config.yaml
encoder_arch: "nf_resnet"
model: "model that answers yes/no questions on an image's attributes"
dataset: "photos with spoken descriptions (Open Images, Localized Narratives)"
train_examples: 203450
image_size: 32
grayscale: true
crop_scale_min: 0.5
horizontal_flip: true
translate: 0.12
questions_per_image: 8
encoder_norm: "none_scaled_ws"
encoder_activation: "relu6"
encoder_depths: [2, 2, 2, 2]
encoder_kernel_size: 3
encoder_stem: "single"
encoder_avg_pool_shortcut: false
encoder_widths: [64, 112, 192, 336]
encoder_residual_scale: 0.2
fusion: "prefix"
fusion_encoder_width: 128
fusion_encoder_layers: 10
fusion_encoder_norm: "rmsnorm"
fusion_encoder_norm_position: "sandwich"
fusion_encoder_activation: "gelu"
fusion_encoder_mlp_ratio: 4
fusion_encoder_head_dim: 16
fusion_encoder_fused_qkv: true
fusion_encoder_bias: "all"
fusion_encoder_qk_norm: false
fusion_encoder_parallel_block: false
fusion_encoder_inner_norm: false
fusion_encoder_positions: "rope"
fusion_encoder_connector: "linear"
init: "trunc_normal_002"
residual_init: "none"
optimizer: "soap"
beta2: 0.99
learning_rate: 0.002
beta1: 0.9
shampoo_beta: 0.99
eps: 1e-08
precondition_frequency: 20
max_precond_dim: 1024
one_sided: false
adamw_lr_other_params: 0.0022
max_grad_norm: 1.0
max_steps: 8900
batch_size: 256
epochs: 11.2
lr_schedule: "linear"
final_lr_fraction: 0.01
warmup_steps: 260
weight_decay: 0.1
adamw_weight_decay_other_params: 0.05
Rows from block 6 of the fusion encoder, named by matrix and row number. Rows with one number belong to one attention dimension. Each number is 128 + 24 x the weight over its row's rms, rounded and kept within 0 to 255. All counts start at 0. Numbers have three digits each. After the name is the row's rms in percent of the matrix's.
# q: attention query, key and value (stacked) (fusion_encoder.blocks.6.attn.qkv.weight, 384x128, the q third), inputs 0-127
# k: attention query, key and value (stacked) (fusion_encoder.blocks.6.attn.qkv.weight, 384x128, the k third), inputs 0-127
q.53 087:139141152149145130120081117071140178181102134164117157176144097117158120099119153054099074114137137153109131157132166131164113157154135083102111120127107174137106118165153124128149143140127098132113137116105156128116114123163122143139142154158140145153122102118112133125150164107126102138167147112142138123092153125164110142118135096123129090147107152131146096138091127126170131135143
q.54 093:124146171138142181121117150088138152168116123142140158110152113144184137110127153118177151110154117175118088135144182148143146110117164133141113119087089108108114141140117097120105071086168135121139087121161109153159107164133114141125152123159128116146149129136122097166149122105098122148113101149112133144114114165112102105148107094088130144151128139088101144123104156140106148146110
q.55 084:145113105107135178126143120115141144114163108155095177124098137123137131123101101101119133131107170128149112131102108173155136133153137163099158178180117136144180144152107146120155137114093120148116106153094127192148124118126152124122165194136148129143142129094142150093123139119126106121102161115149158149062118142131121156129125140141138096120084138153175109155122133162126137121126
q.56 095:139128133110145146162159123114184161121127126136141183104063167088127086105107105122122118108125130105079128174112107150141154127147113093163171137110135126153161130140123137151123133074127154120122153098092114148090148089093111142156094154128107133175114134124115102166150102116147130116137123102155129182147122119120140153148127165097106127169127098109114140106147139116131139120155
q.57 088:126131105143183150136135147155081113194094121153110119163106119157126131104147093173129124142108142119095137102148123129143167133142117124110093113154114144153118094150157134097155126151102122118113119100120129143144072155106123115080098101139130141172126106142163116138120094114112169102136100141118111130131107110106153117144141102060125127119133118101129078174131099136124075161133
q.58 102:115121113170144108093096098183111077147145152098153144139116123106104141103101120133140123110131144128116097111099147178103158134135127131171146132101154135125086131129150107159103101148165165104085144118097135153116138125125121122123152137111147154126163120128113162126130103130117145115081100192110076161176145098126109147110130134129145118134115146151120128195099147173106126104132
q.59 083:142120094126107103125126142112124096128121133132103156128107134145142127089106144124145112136142166171116139167181109134162154121147161108162148136144174121146119098143077135158136170163140143167169119141144149131148096129102133125112129071153137165175134168135116110111115085181159157126106137144131167136100149142147118143105116094136105152136166113116133118142098137071107089104122
q.60 118:112122129145114155098086123161115125110120129132116151131149167095160089193142115088115118100135085111124103140118164126149127088124155185148100152118072082120126115120135128122112097144108138133123097168162150137176147082133095171109120107165125133139129134124130108127073112134139127122137109138088094145105144165097131103148151142144081137136165108114144128147092155117126145119128
q.61 090:110136166138172151145148115096138131158116133166130169160114145159195141099140159092142119124164102172114103128111150138098130118145119155113119148129163118147131107158143122105103109152154141117092154128193130125160126155141116204100141102154115086140173118120134093120162129090139119150141150115112092113100149155125119108092117125109148117139128142118120078130103145126110128124149
q.62 095:119160120109151102079146102159135100096119118139110087101149158112117119109110091119124093137110153119108130137102095147114143136141103136116121112139112153110103134093127095146215172115137152152140141138079108132125122116140127164147099150126136113167107152101090138123129155114100111138140146093129154162071132147117103194130173129094141132071125102121135112136109139108120146105132
q.63 097:126155109160155148118104109127093125171128151141151138138089129168151108135138117146131121149145127155118149102078136098147148123150110123101114115138153112131133150121141135104123076130152113164122137139092101125143148138136076140136143150125100111091142218122147142177120125157114122101179177143069086112117164154160152101124155135132146095130103143138122088133111156106143126112128
q.64 090:125120115149142109122154161123109144124102126107131139148099151159153124145120172143110109142150136203171117133136124140084086142191140126128110104123106084119140111144147160164082092147123121123099155098104169131131148092174094108130159132116153126175162118143133118128098130150133139097132099143124121133087098128148147094134095127167152159139158150177132119119145115090150121117110
q.65 110:106130092115109141093163087147139100146113134127123156113080143156139093105140125155116119111089106087149115101078102129143138118116111107137128131102135131156130102094128073123138129143128105133093115095157149093160121113115063140133108124072088177150115122138116153138103134167127131117130123137093055113120122150104130097144141113084141109117142137133111107155120092084142136126098
q.66 089:153100153162089113108112139109113062122138112131124108110142166134152133155089090159117147133123108157141150133138143120098129136159114121124140117135136192178129159124153132110097167120110118112113156132113116187115128092107079173104169161081120121099151169118126110138133093137123098114132180126142118154135126139142110141177110164113148142149097103115096151150109118131124131153122
q.67 101:114108142098129079129124104140123150142111138167140116122145156142103114159114076113127125133160127147162123124146120134081130105106138107109135137099134135192077128095128112119146072132071081109098103147118099141118119153108095167120143129139115109144135185112112103169135127106111118133141148153172156087085118104109140151144162133176126145118164132116175104118132134149133150134143
q.68 096:160143122138146116128125110126144146130108129110146127105105134145147108135143156130146129157110101151140131112147091080157114164133163157065159132109150171096123148121136130157102150110147120155108133095123153128072097119168120112104092135157124143147132128099099185117107179189127156120102104131131078157170139136140129134107126132145164077118094076114138112105120130147140133097145
q.69 119:121124119169146067100080125098142145090116154170147108108151154142144107161112117109121142172096121118107100152102142123085108131126114123166149149136111159142141094154092132105146099117119132117143090116138112101143162171151149205095145146152088138135110111134148108124115091119106134150110134146160089161146111128103100132130104162190128127111145126129117128132132124133121160123167
q.70 125:153119188155097154100132163120150130117111104132102123118142134149113137173105097143104148083103133139107122168137132152096105099166139099114112166164117060125111127122110137143158151143166081123141112110121147146148132126088139159105127128133136087140115092115111113132103138148143139137132132143068116121112088154132154098125108155099173122119173107105103123118146166118073118110113
q.71 097:135102164136138131121110138073111163146101149128166129080135128122117115156136089084117144132135153199122110132087148154125130109132091104161123144130109089117135144157124109104165111143132102094168098135129154179119124093115168117146188133147163130161120114101139114087135169152122168128138097142126152125096123113114132117164114123174125166155132124154137153129139137144099114159121
q.72 100:114117126104078128165164148093101135127124117156150111116141131150077150140114096141118140153093156121110105129116151156154150150101129145105105143146137185141171127113115122133158116098076139087090097138133093119151132120149090136093107146076150150117109137151135155112140108115097160166135115126133173122150106076110112119122128156153162120100121065153125154117125116122175114129132
q.73 083:141104143149110114132157119130128162145135134122095134080112094140168109115113114185134113129114156172105104110165111178129128125126111164168165119081138118126094116136091090122127114113091124117135164112142121171114152136138158092086084131108081155142111148140103165142153160145106150113133131121112131176128123163106153138103139117086130145143132159132109146069093156119128106136114
q.74 098:109133105107141147154102141133133129117100138143139171143139108168126162103132128123130187119107106169157089108097146127113081163098134140103088109135112116120110123084142103120092115087111106091096116150112116146168110136107116080147109109145088101118123143109111141126098102134180146105149105139129106097118143105130142156120151054126172155152129110164113134152111121140134117163162
q.75 119:130163139133125166122113135159167087166125122142150146119179093084132131124121136148139107106103066116127108099165124082155173130124111093090127134109145149109081126107140127147152091080120098119140099153147147165105123148165135127107123142128146119132148148102101128166118133093124150121132154173097150115102073138133134137129139175111139132114128104105152177109107114140116134153166
q.76 103:075128126181136117114126116106064125096129138127108151086107113121134135107119171063180155165140133102117139087131139131111129141112127154132150136131123140068155171157097155089124126147160139137122144125142124105083097131148106124156131132140152172110154106148142117140148136099077124131105136123153131126117127129091107173097139127180137114153136104125142106110178134107103134125134
q.77 094:122096110128182146139111151167119159120116158120110148117144139116114114144137142121147136138150092076125160089164180137089132101147156105140120144090102095151157140113093115121091095122111158118114098123144086115142109159095114164126120162099160171090127136157188159148098132159147119113094129103137124118133095153188126144137127140136127108122152127135101080149120144133117131101124
q.78 104:147138068122153072102120113099135158143092132155115110169097124098113124101123104122153167168090153162131089117112147155150131150149107182147130110087177136155171111137137111132125095129159149178153150147148134068174133121142126119141134147113144165162175149104146160101110108136142133142119139131117135120112125141153122110120088099146158139133099151138131104126136116151137146137117
q.79 096:105129163127100181103148158159146145150087116137135157091190098147098160152161108123155093113180102114135167159136127101142146119151131086102135138090094120108097154113139097119134139140109110135145087109117146158110120123132133150120126118141174133111077129124136089109102182172101133120084100145120135130100113159148139124081122131127133136152121136129151135110109158149140120114163
q.80 098:125105151134105116097191166144120125142095137122137148091158157134114160143113155109129114141104150113173117165136140117145117089143142151113122121109139122152107122147116161090159129162168100132129088107161151127122187134118148151173134151080125100142118165150093123109092140134130123143158134132111125127168100151102134112125129137098150111158114125128096104106105188152186173122139
q.81 101:117148175102186139145098112172092112143141142150105139133155141106159153138090114192132116085093131153132147103161146148137146104134162138126173156119123117098152123100101141128101139159124122127106136089137177110169131144177089124136138151143136145153080134109114142087128116127118109158110117127101141126148120173143133118146141110178120133165089159146131149135127149148133131128176
q.82 109:168129131143113112130160188121135093148118130126108135112139102153160126086152156180177149121145133101153162090124127172123121147171144109086124144116147143115139151122149115173108139132161122108143145142131111131143168140129158091131087122111127106119113094125136092121083148133112148090166136106110100109104141151166120123133125087088117146122137156154081100135135192100126148117151
q.83 103:116138137096101119144129132119128142138147141132129120134081133111138135073156123160122099100156131116133152180122164141127153158134157131170141135128160124083119139161128157111131132155155113134148121139123185123094102167097141094171130105121101114135140141132114130107138103119153100162182127122136139119168057106124110107109104156138139103152128097084070153120121172128133160082131
q.84 089:165145158137107098081126113148075125130109110136137077126106124126086128120126157169139130097138112126111140098082152095152106103114131092078096124138100165106086123101126143159109139141114146156113095137109163165140137140111128123169112115142119117100102180138074139138172139183128107124139125101128134159132143138132128134110095151115139148111129104106129181120128165159108142103100
q.85 090:149135148144114127163078151100143156133119117103142149115149138101157147126137124136134148088090092146076125135102101117152128110108121162142123040102151180130146101103156105129104142133140094105135128109129149109137120120134155133157154098175065120133139066112113140129128159121118109126119089129123117091116147126142143122102143114107111147128140103119140119061107082136118090123127
q.86 097:119101147136145137181131133123150126135135101145119115123155117102107087134104096165113102124135134108150138127133103151097126124119108117135136129135117113120129097110118153101142113141102119120107153128037097132120145178181129122100156116116087114144079183104103088146123075127152168124132125098109158124119187159135119109123132163155147123120136114071137107141157134083116139137108
q.87 099:173114108156116149087157136108121163097115137166142177127080148159103121112155114094148142151118129079142106131097118139144106135167117134170069164162124107127166117125108105105136123108115127117145118146168105114103119158143176135165145132130144137126131156130092110135108102130157113129112103119146087129152135094106192154133151137143134184145154115157134126137116114142092115173129
q.88 088:128157097119146129133141088113110127139147125070129122133118180151150103132145113134127111131162135133131138127166115144124111109139114161109147097129114135153165086100159127119152073185145064129131140113104093152113157151096144078150132149136134124150127185063132131153132099124138183103134177133154150130149146140092146136128117101136137152164106145119119142111110105138135120113168
q.89 100:098164099131144148118092080109136154131114130126114149122113153091120119109118163171114167177124125146141111077124077107119096138151157107170156147077099113135160118103104112093166136157124138127121137167108137160119127138088151144118124122129150161142170093100146120151094130138131170099131093126077113122158149117128129137173100111103133105101109127120135117148109109135152076138135
q.90 097:083145093113088165171135150134126149131123118125120190156136194105125124124143107092122138162160149172062143122144114114144151156120173180108129136151122116107130143125137137133103105151116145135122132120161129103145105131087145146082101121175160131115152132141114173128138125098147116138191149137093117128136126161106089120110142097104105116122126107160121151124138113129139129131167
q.91 093:143127144093118112103092103146130154174101123078150090139113159095128130119088142145098137123152129174111161123083128148133121107134106115125113112137122170079116154085099115130118126131110127087145071090100176122129102115139153115116137109154135096129088133137131119100129165106140101171145091105144124125144132118116091174079107117166119095092126125109098107097141122133151123138150
q.92 098:113132113136135135143125117101124166081138143099129146143172094151137126064132155106135165150100121104148129138138114130114098166076143097144106128135117156117134117141130147087115131165129110150111095088071178131109155144122108105100113142113163132156162112097163138107133161133138085124162172148124118112113123095126132146136125081180123115131110175120128164167140161155135131136154
q.93 101:145154106093126119143112142158105147177136140122115160131174087146138158087099105152113110108130115094155097137119149148112158124078121137198118131159127128128118110135163077137078148137121101144150132157122136133140112079160162127099078124114131162104149076165104113119095148157112113139134135113135132144135122118106125097120115166169148122108173130126131129096102110122113172140131
q.94 100:104146120105123122133137123097156146145127130132115141154131122162126121109093109101127075117125142079161084146135116131097134131137112129182128142104133134125142092164121124115112134144157151078166144154115083056093111137160116178118094126115092165142141148125131136123102154092112165109071114140181127152119123137159115160103113114156141136179149142142159126148092146146129146143134
q.95 098:132104065111058093138130086100157108145145096123166077133134151088130101153102125124130077135106154098139106142113093153100123122155149152149090124153171127153117116129112074152159102137124113120134096080123105117121121147149128158145136151114103139103108168114127130162098110097142125099142123140156165144138122158137120125110116126113128116118103141113093180109112134115148141109163
q.96 107:152111153169121121083098140145144175098139141141140102142136129150118130155065144127145142132105127143108139104107125155161135110105121146120120152158152149088156154102087060162134141131137182133153113094172138134138134110115137112163141170122162119126141118076133138161122134135172137124121127148073134101120139160123145101135168106119119092130159146115092146170126098142134134127169
q.97 106:122161146125062133126162150144163129115127101103135068125094098155129140110139137168121132110112140092097159158098085105104114136106098103101115119094151142127137123163117119147131142111153082140147121128136112140124083118134129107126158127114068111103131170177140146133143112109095140119133139176148127101096142145123116136054120153136115115106107120092133106112166099090128124130155
q.98 109:102111148105112060123122104127109142121127145137130105169152156154134139145133114146112165131115141153134148150140113096093111120177125144168112115126140100131113101138090139071098133093109093126099134140136131131152106106133118102136148105135128093129135110137105177156103109103112148130105084075143171137157160130097170137105150117129108139151163097141139166132179100092100100166147
q.99 101:167115120117111127107142088098130125163121133152128159109123181123124104148117107181122102128121135129143132140064122151083141095135140103137125161103076133140125165166110052189138124129096120157117122135127146144113154135146129131139140119138153131111112138098164092133081144139176116129113131138140110134110081157144113158074143140101122145115121125172145117142140131131157147173133
q.100 105:115145156146134113140146113134092129080159115139088075110141111117130088152100173144144139153103127119093149086117083138133145136167131085121123119125175124128178102136107170142116089159113133111163149101126106164139118148135126111138117136058141102134131125107132125082151089099144122074131135115087128129080129106108120139168120103107132112171108119138122133105112103112143152114122
q.101 101:141097127138110115152143115064138099144147093121068107119118119075102134125096177120163148105130167115111119175096138154140115148116065127114123078107140170140157159150152133119105114155124149141126163107130144121087108134116145116080130062161132130099125117130114142134148135111082114140148135113151083136106143104144108165129132144126147140160135125115144106141120124155167107121131
q.102 107:104120136122099133075153155104114150120136139089135113071144109096163129161123076115155132097159108089093096165135112134132122129130100115117125150139165135130125112138099120138118107149136121170110099116145094113110103163129137102075133139138116130140115079119097186120101150105085120164103106112138144158109114158116107159096084120131117155117089150099126117148135129163179107130144
k.53 092:103129137142148118157121139070148144115087157110129129121162116123156120118141130084133099102090145099165134121092126140147139151166162136137083130117128127121131159144147159158133166133151126182142131120135124125099165177125139148127152164197126164137121110145122116112132101081141131121138137152139125087161093101106145118113180167135143116143158136109170136119118093096143078156126
k.54 091:131148147121173141182096112086121115152143163096105122150139114143129113115149088094129099139119134121121080129183165142135162106158106143125108141115120149129130152148130127107144112136133183117166173106157180119140134156150149149159132108168146170163145110121121154117128097122145126136165123161142081145137130142093154120164143150146130155161142121096098112088091119141109113124091
k.55 084:129097141120119110138093147136119157142136134129104165138112100151108139128139142130108102129176120131123118126088126099125080134124147107103155198135093117115154154129148174159147138118107120190100138134100114133107124113132168114112166110131115138156152154122130187094133162095126104110111141122159143163116083169147093137134102085071093111095141145140139131136139151137092123164109
k.56 127:127150134106109134147120115164178160085068108124142162110132167118176099157121099159113116157153171131128167119118115090126128176090125100103150171114114156129101120137068106126134135132108116115127170115111154112114126125158126109141147128123117117182117140154138134083119107100186104120147140115144113127124157142097163129141106135156148095123147121114127085142084133123106154138105
k.57 097:124169159087159114153122097123103093133145193143145103110098114151126171146116121111145060112060139133165104131123131156161146109162151181138090140113125141108121129156108112125140127140150155113153092100127148128113133146155152152129123155096162154121125128147128141106125145118125119105166117086108151105136157098125117172147126109119097142112200137126134115135127104143101123131109
k.58 098:129152122189140162117144125139093150145126096142115145143187122123089140111083108104105162102136129170089121144088129176110147159092141192141147120079134124168113097134111155138123122123119155178122122143161123074129176115116126109128125110134131119114155121140103126133162143178136121159097116129124134171131108122133123144104160112101106102161100121131149117156144110123133136130088
k.59 076:150148156133134188097103157103072137156111145131082118084153132157159131161141181125134111135135138138089122154135103145127173116145139123120124126175117155138135118132125153110091174142123125191113118125154129108164143107144118115120124132163188129145151125117099158132105165149110161119101127124095093124094131130098143123144097164164104159140167124117139129140139110088121116155112
k.60 126:137114125164156120132134124142142125144161162121149100076131096133089158095143103140123173150113103133162107182166120098147133169135134135083132130150139155131167149126111158118099138185133109141101133146131173159125128148126078133127084136155153122128165119109102138137120134130157150142122164142122130141123108110146152156056091157157099085098094128156112149114140125126129121097139
k.61 087:137131138150136133123110129115150123165128133133121197098161083110125114094127108123107159135083145116140115121140129101149140150105135138163126114134151141114163164144157174133095142172178137154130110097130120204121142136174117110135145092136153133125150151104169157168111113107108129107134175160120112136070132098103145134138137111155095112084135127122141124078143117153121108106113
k.62 088:143118108130106134123144141148173136119134161143155165103081157086104178106131171142134129115132117147100122132096112083170128131156115128154117136135086120095114120151137099183168175117101122131146131114064117137124106108090105116133114171124129123104118143116097125142114134098079062119146147104118153122096106119145139125093117166112114111140099147112118164084133144110130107135143
k.63 090:164126106151139084139093125131151151167155097167151153132077095143123105097148174107156168143095149114137142100139173104146134169141092132123155103151157132096115140103147147107150164124158130122147123129121091104114150148153126126108151128172137168133127175119119105158123128111096125101102168140062111148094145103147132114122149119112107142113131123145159106086109150108117095124131
k.64 118:156150132129137095073106106089161101150130132124124111120106094133140168146108144173133123164127093122084120133126119131122184129151097095130136102124105128128096088128136131162133089151115102122135125122141083153138151133111134157137074112188099131120089125100110122103099142107175112090130103140190134122144115140143123136131161157144097114088098105116122129147135166119145089148110
k.65 099:127176129163126200165140122108093125121152144137152141105123126123120160179065140115145131116147163152138132129114131177095110119148094106154122148127150120143090112100131178126137163172137127113125087154137105132151127162115143142155115130186094093143158119114100158111155136151110172142132106103136098128132125100139126137128110098117097098100144103133110138124117107109129097176107
k.66 091:162113151124145156174107110111145084172121090132116182130144115115112199168093084146148138106133106111131135160155106174143117127125104107111115111102157170144114108146148145142111129127101147085069118106090110111153122139151129098097084147102162117132155141136099117101133119123144147108126171128093128144154138106150131154130124127164092132125160096132142131153119122155125166134115
k.67 105:154133185116145129113106156138169099204172126110144106131147123102122158097141154154113100126118135113071172095143131136151125112140114114133099156099157123105108115085132128098167137118117141129116094115111095111137101147108112081165136149130122112119145131147112097133101147135095146111131124133107087141127160143109114089120126126152069113187093110112113113156111096099116136141112
k.68 107:170112111130134121089150070129098134071133124125106118095141103136086119145141128136104115174112145158105127163128064139129125136164128144107130083162137122138157099168114129153095156138105111091137146115135133146118139121125144170097087136110168141135158134150092136132143130170159156095128160105149187116112148114112163150150109148141096113087153155124145127120116115120173136121119
k.69 111:131160159096125117137168126144187102111157157095151101124131135118121112112156138153155105119148141094137118126122079115135071168147096126127096133132135131092100141131144123121125119075125108145133126107093148100094141117154170140093105118156173120107092089104160107100062173115128124131166124113128109106137106111134118154096090174116092157148137118151120104091132123128124138124128
k.70 118:155156103150123126119110113121135080138111113140146118173105160089154152114115154164158116141082100136109092116105111120146102154112127115214147104111158086134126135131098108137146146119152126186139157133093104110118111129139118124146138113159077104122122120096097151153098091119112113113149100138125085143124119119163137111144156123120189130164096129158119169121138097145127107137126
k.71 089:125135123150152161138135142113107101120108125125168136144106104134160135019143108117158116101075114149122125099155186185137101125093112126109141127110133153141118129097131105139132128126165129139124138137098110123114166095143152106133122101156154139132155111168130133135113176128093179095122127131133112130145148119129131094107139108096137124135122124191107151101114096153154130163135
k.72 108:125120140156096154103130111125130125181165153132107125114087131084097145154102134122158129137161098127108118101153148143182164111135131148168121106156150190136133094089160137118149156121122108140112119108097157110129129135114133094136114134135117107150152150132164121134128095162123144100146081126100085042135089170095130105129100128131136101133153136119119125130100134097104124117160
k.73 105:149133115156147171127154112109154128122148089143113142129123120173107104127116151121122138167133115158109129087092104132153169118097154117140126141127123141159143140085112107146124136126173144176105140109135155179119145118126108144141090154130121146161125096123101111120107101158120123093163142109142085102160118135174146103168130086108166103104109157145153187125074095117163112128149
k.74 092:069111168154109131094124139134164132129141099120155097137116091134158163127133150147163120103114143128132175082156145151127161138123122111127104161114092092119118091118162168079159113100119152154082118114126112136136096143110168090160123132117121145125103130082103149090143142176134159137136160090100121127138083156147122111142138140103148118134109137122130135178146138148164131156145
k.75 115:136129134132137129103096115141199152111137153136146139118124177117060113127108153121151161146120119124168105112117143143161131126157133168145094082084137116137156094081148160113101146123157154132162168110152101118171122171130143155171141131117100126092108125102163151136114103142115121142139139124112124143090167129161129109134126155126085156139114128183114140102124152136097131105133
k.76 097:116125121139076110150187164114148177115164131093154139101119114147171113078121136133131144132132131173148126133124143108140105099139116096136088104187105105117145122154087137178145142080119104141095093119138084102171141106130131080085134160108157141126145134134143104114126141154126100154123146109139162100140139145098139111142102130103127117130128174088155132110112151106130111140120
k.77 098:147125126106133135134148122143146083115122071127121082116115169094140114083128158140113118084138118136110138092069104102149147132118111150173123128149110101125109113172098096096111143110138143137109108141100111140128106145125112102113190176082087134143061129134124134173092101114134120118122140121112149134104116133134103101100102096102115134131138123094173142107128110137087150108135
k.78 090:145130135111142104102119131141153162148097124132122118101136099141142142106187148102134160116127131125126156111149173131115154142169104100092104121145159104089107146101147141124128144095147128150115147097138126155117124131107129144160141123154176137138088113165155105099165173128128117133173129114118200132135103122116188143119105111162163145089169111116125112115140143101186111155156
k.79 101:150157094145136148159122107161111086073139126136143092149078157141118131082120130149136103146122149143090133110086097144104125124097113178132196101173139118128162103119096150144137146140096141108135161144109114151155142105126120125115100138109095145169130171112126131155128113146101133106096149177181121123118135083135107088139127117110086130134098126125140159107108122145118130107135
k.80 111:140157125122148119103165162126158127162134142122126160123125119137098115103117187129127148117154125102113118118165078143089089107167129125112093062076129085134123160132145117123159123145167115112152142125141145098104178120149118133130106150118120152120135144128127127102115150065107120108119121115137128135135128143172098084123168138086100117135124096134103114179085135122166132115166
k.81 106:155115127111146111124132125145152118113108113094107144128098169100133120105100099127179139114109105147107142101126138124162137130120121108142124104104169171121153112099185149103141151176123071113095123159118135176134137125114143130131142113123144119107103115082149127128145138133086115133185182164104148130144149108109054138095119127136104130178126151136101116102139131129108077122151
k.82 122:150128133138138100130140118149167097151090117156106068123124158172146115131111139131171117102119119148139117103162130097104153163116092101111126104139149149107148172149121123111171153133115147078120094128145147159118133146143096124154164075129128125145083155097099153136108128112132133149119103176150130130128045130120115138131151129121096125160156126141125102161122154148083147149101
k.83 105:109105141059107125103120137130124162122118149115125148155105130146092121118133136171126116140119138151115145130103096071159113121106110109157182121124139132105142107088190163127150158149115150138152123096105129111121123166124117167124128138171103139124186138159145103152133131151129058108149126137119154146110122097175153139094141121105126146071128117132116090134133111123087118139158
k.84 087:143117107114166181113091108125117146096133156173101112119139120131112137114142124134147108145095154145116128138179109137154092138100101111099161107134160118114103133147125122106123152154122108133157119128079140177105141125134106157159111136093120108117158186150124139124194151145159121085130139081117127156127126134078116158120099086124103115152165106157153150164132135088099118126111
k.85 090:131122155129127116114106130159112087108150110124094112132062155132110146126150109123139108112092104116124162089134128141095146108131097145130113110136089129198132137086122106144174162152124110183141139115138148141154110134156140143158080114201116136157117087120145139135123164186106124139131108085129119141139138169147117143102096140113160108129153149117119112145101107154131143124098
k.86 107:163147128129162111136139128108108118096150115152140108118136102134107157170153142120126133144111119097184142129143141143121164135114102136110093165150117176132104158188113113119101118124100154147118107138140114109190110138088093122122176110121164088132132170076140105126160129118103113141148147140105086133116126116138134135166147174103126157120120136195125148128171127112139170149137
k.87 099:141142135068123160123138118122140166105095125161133095162146166079114124103134117144133125101127116108125067108091120109139128123139132130132103097175105099122130122139079144152159111101163136122154154118108113119154119120140148165149122120130129128129122067114127089143089089128134168126110160121105116168104116140116125157100131187074154130123135163111084150158099145124102116097132
k.88 098:113125124080137144115136144122113099119080177121117077137155143114136141109141120119093140113106123210128160082128117106151113119123121116104166149139149141143121125131136168124160133139111130102048123116130124132162094156098100122136106126111114136129101144121172164143085097153171157112158126080178131142114094118136100122091109134138095151142145139139141121116144110140108128136094
k.89 109:161131125126142122122142124135137084121122148164130142150106154105138176083101140108136141105121105121114133124126103165195091081136131087145135100103113158138143131156116108131124095129134138162147164112106167161132121154121173127128123169128141176136136119139142150098108108145128082119113144072131157086111109114109191151108101176123135145125159138153120141158141089148120108086130
k.90 110:125098139095130137134127084099121066113106126120124142139123103189122174102146132137135135152083159164107174156135096136148141155148156115096151158132160123094119132146080117140101138125162105118129096133148175149097103150166119145141094109157144155098119105146094140117137135122135146125156136132135122120132132140060100162132148112152119136082166111126134131131142184098115115135150
k.91 094:104102111145145109138129130106121103145126131118130117102081126148131136104135117179123108096081163127156128133133078130108118169111103074129152123092131092141091116159083166102129153165112080125093139118176143133138141151112103107131064119146132111118153135083125109103120162148144131129150145101114125168134137123146133123092112120117137071086118143140092102095129109160094151143134
k.92 101:104118115113114093091182135125129144147099107097128132078140133155138125127124112163160132087125125176123143124142121142113129092117146107145179108137148111145153175133144128137193118131131142154085167122141184096122140164100104102124133159125120115097160135145124123128122120130155121122104094130129101145082104148121122163143124082145130074123112132108078112102114153095075109134148
k.93 112:099152115099144117100117157139079111128158126128119097107099112129122152121121149107094176153116130086127076146159091102190135118084134153092083147104185115148157128107129175143178088143166146085112126107150160162097144107111142124140138157146157120144135137120137157145105118112121145137123147104089108095137124123118128112131095113154134127125121108151115117090148107152103162120121
k.94 104:120183156115137116136159141149079131126123148141146130096161132095173120126147149127122119112160099076136117091129125139122165104110105094126092115101153167112132128130153130164142091093116142100111126107197090106123151102109159098136170134109159116132137071116136147135111121142101126128122140127139177101114129108151129098132174169121108171133099129168140103130123107141101150112161
k.95 099:131143148170136114177134104127139140090130133158153144114152190147090125141090136116115108159143115091127144111108148133120094108150098119085133112098113112152102094145113113133146139121106093084138113150136123082100140136159153105101129099148110149134112171145145155160127183117128135134131135127079108121095128117139129100134147125115157156079149112177105089094180092122118158145121
k.96 112:145110150141134124143134117116124124091091174131151124145121099138113093128171106119136158152143129131124149109131137122132131155079146164165105153110154122130137124128109138120180084136128116126114149148162121097113149135107123123078099119151093152141133121103113106142137137138146164090073142132091131155148088122117110053160162063182157123124081149114122133112117121141128165130160
k.97 097:147145129092147146115108142155140115101122058159135108163166126114139143162124131152148151136113140131173170124159072135106113127113103115102128122143161129141134139115088112126108131169118076121144157145100148128103154152119135141122133123135117086113128140090155131148111107149099128154148098164142077106108124144150134099184146129149140136138087077098135081152123129112091161115166
k.98 117:157122107153128153135142131109139110118128122135111112152185174075114166138145139113172120111131143129181074101136105131099156152135065156113103108128144119139137161118119095104143124141116131114131149143141151131172119084124160090107114147165137141152141100164115131113100161127137098126137139129115117155133090123119142071166178118093171116118127126142146137143065136118107109137120
k.99 101:108100131163136102097130083118143101083148088130150114176095125114095098093141130121121133150068110077117150162110129101115102105116147138111087163077090100147142113151089163110120108132142137134136168143105163080121163131129120149158158114088149125132135152103187094128146147134123155148115154113103141128138132116127095106114120119121164130083132141111107114125150113120128137107112
k.100 102:102141121089138156088096134170105162135120113112120101110147106146139167104094125147125143121111113101144103189215139148106157145159132071124153123132086109149076098119150124161125128136133124138068146151115112124138113135113101116163156112139165110118156124129129157122154167143138129119134142095103126157143160107159113127120113164125115146160104123131094115135115142097155109147154
k.101 097:133179167171101076115085105114146116136149107138100162126144135119129143162123130114140129110086080111153147169140121144120120130152134096088142131114095156158101150135121140138130129143164104163108171111139157109170158114088168139126108100148149160138107095119150113154150147191132117089104187116111135144153120133107140118120164122116146078114142102114116108134153132118127140114105
k.102 098:145139128133074138158121138085144112138088150129105137104139132139140080102144117158152111123109092087149078170116105146132123151094135139143113116135161144080147114139095179171099135094136129142121156110120120094105149120133126123138144118145166115118193131102137159113094120102121138158119121123138121127135098164136140129149119138153168071095138085135172111144158126181147138115115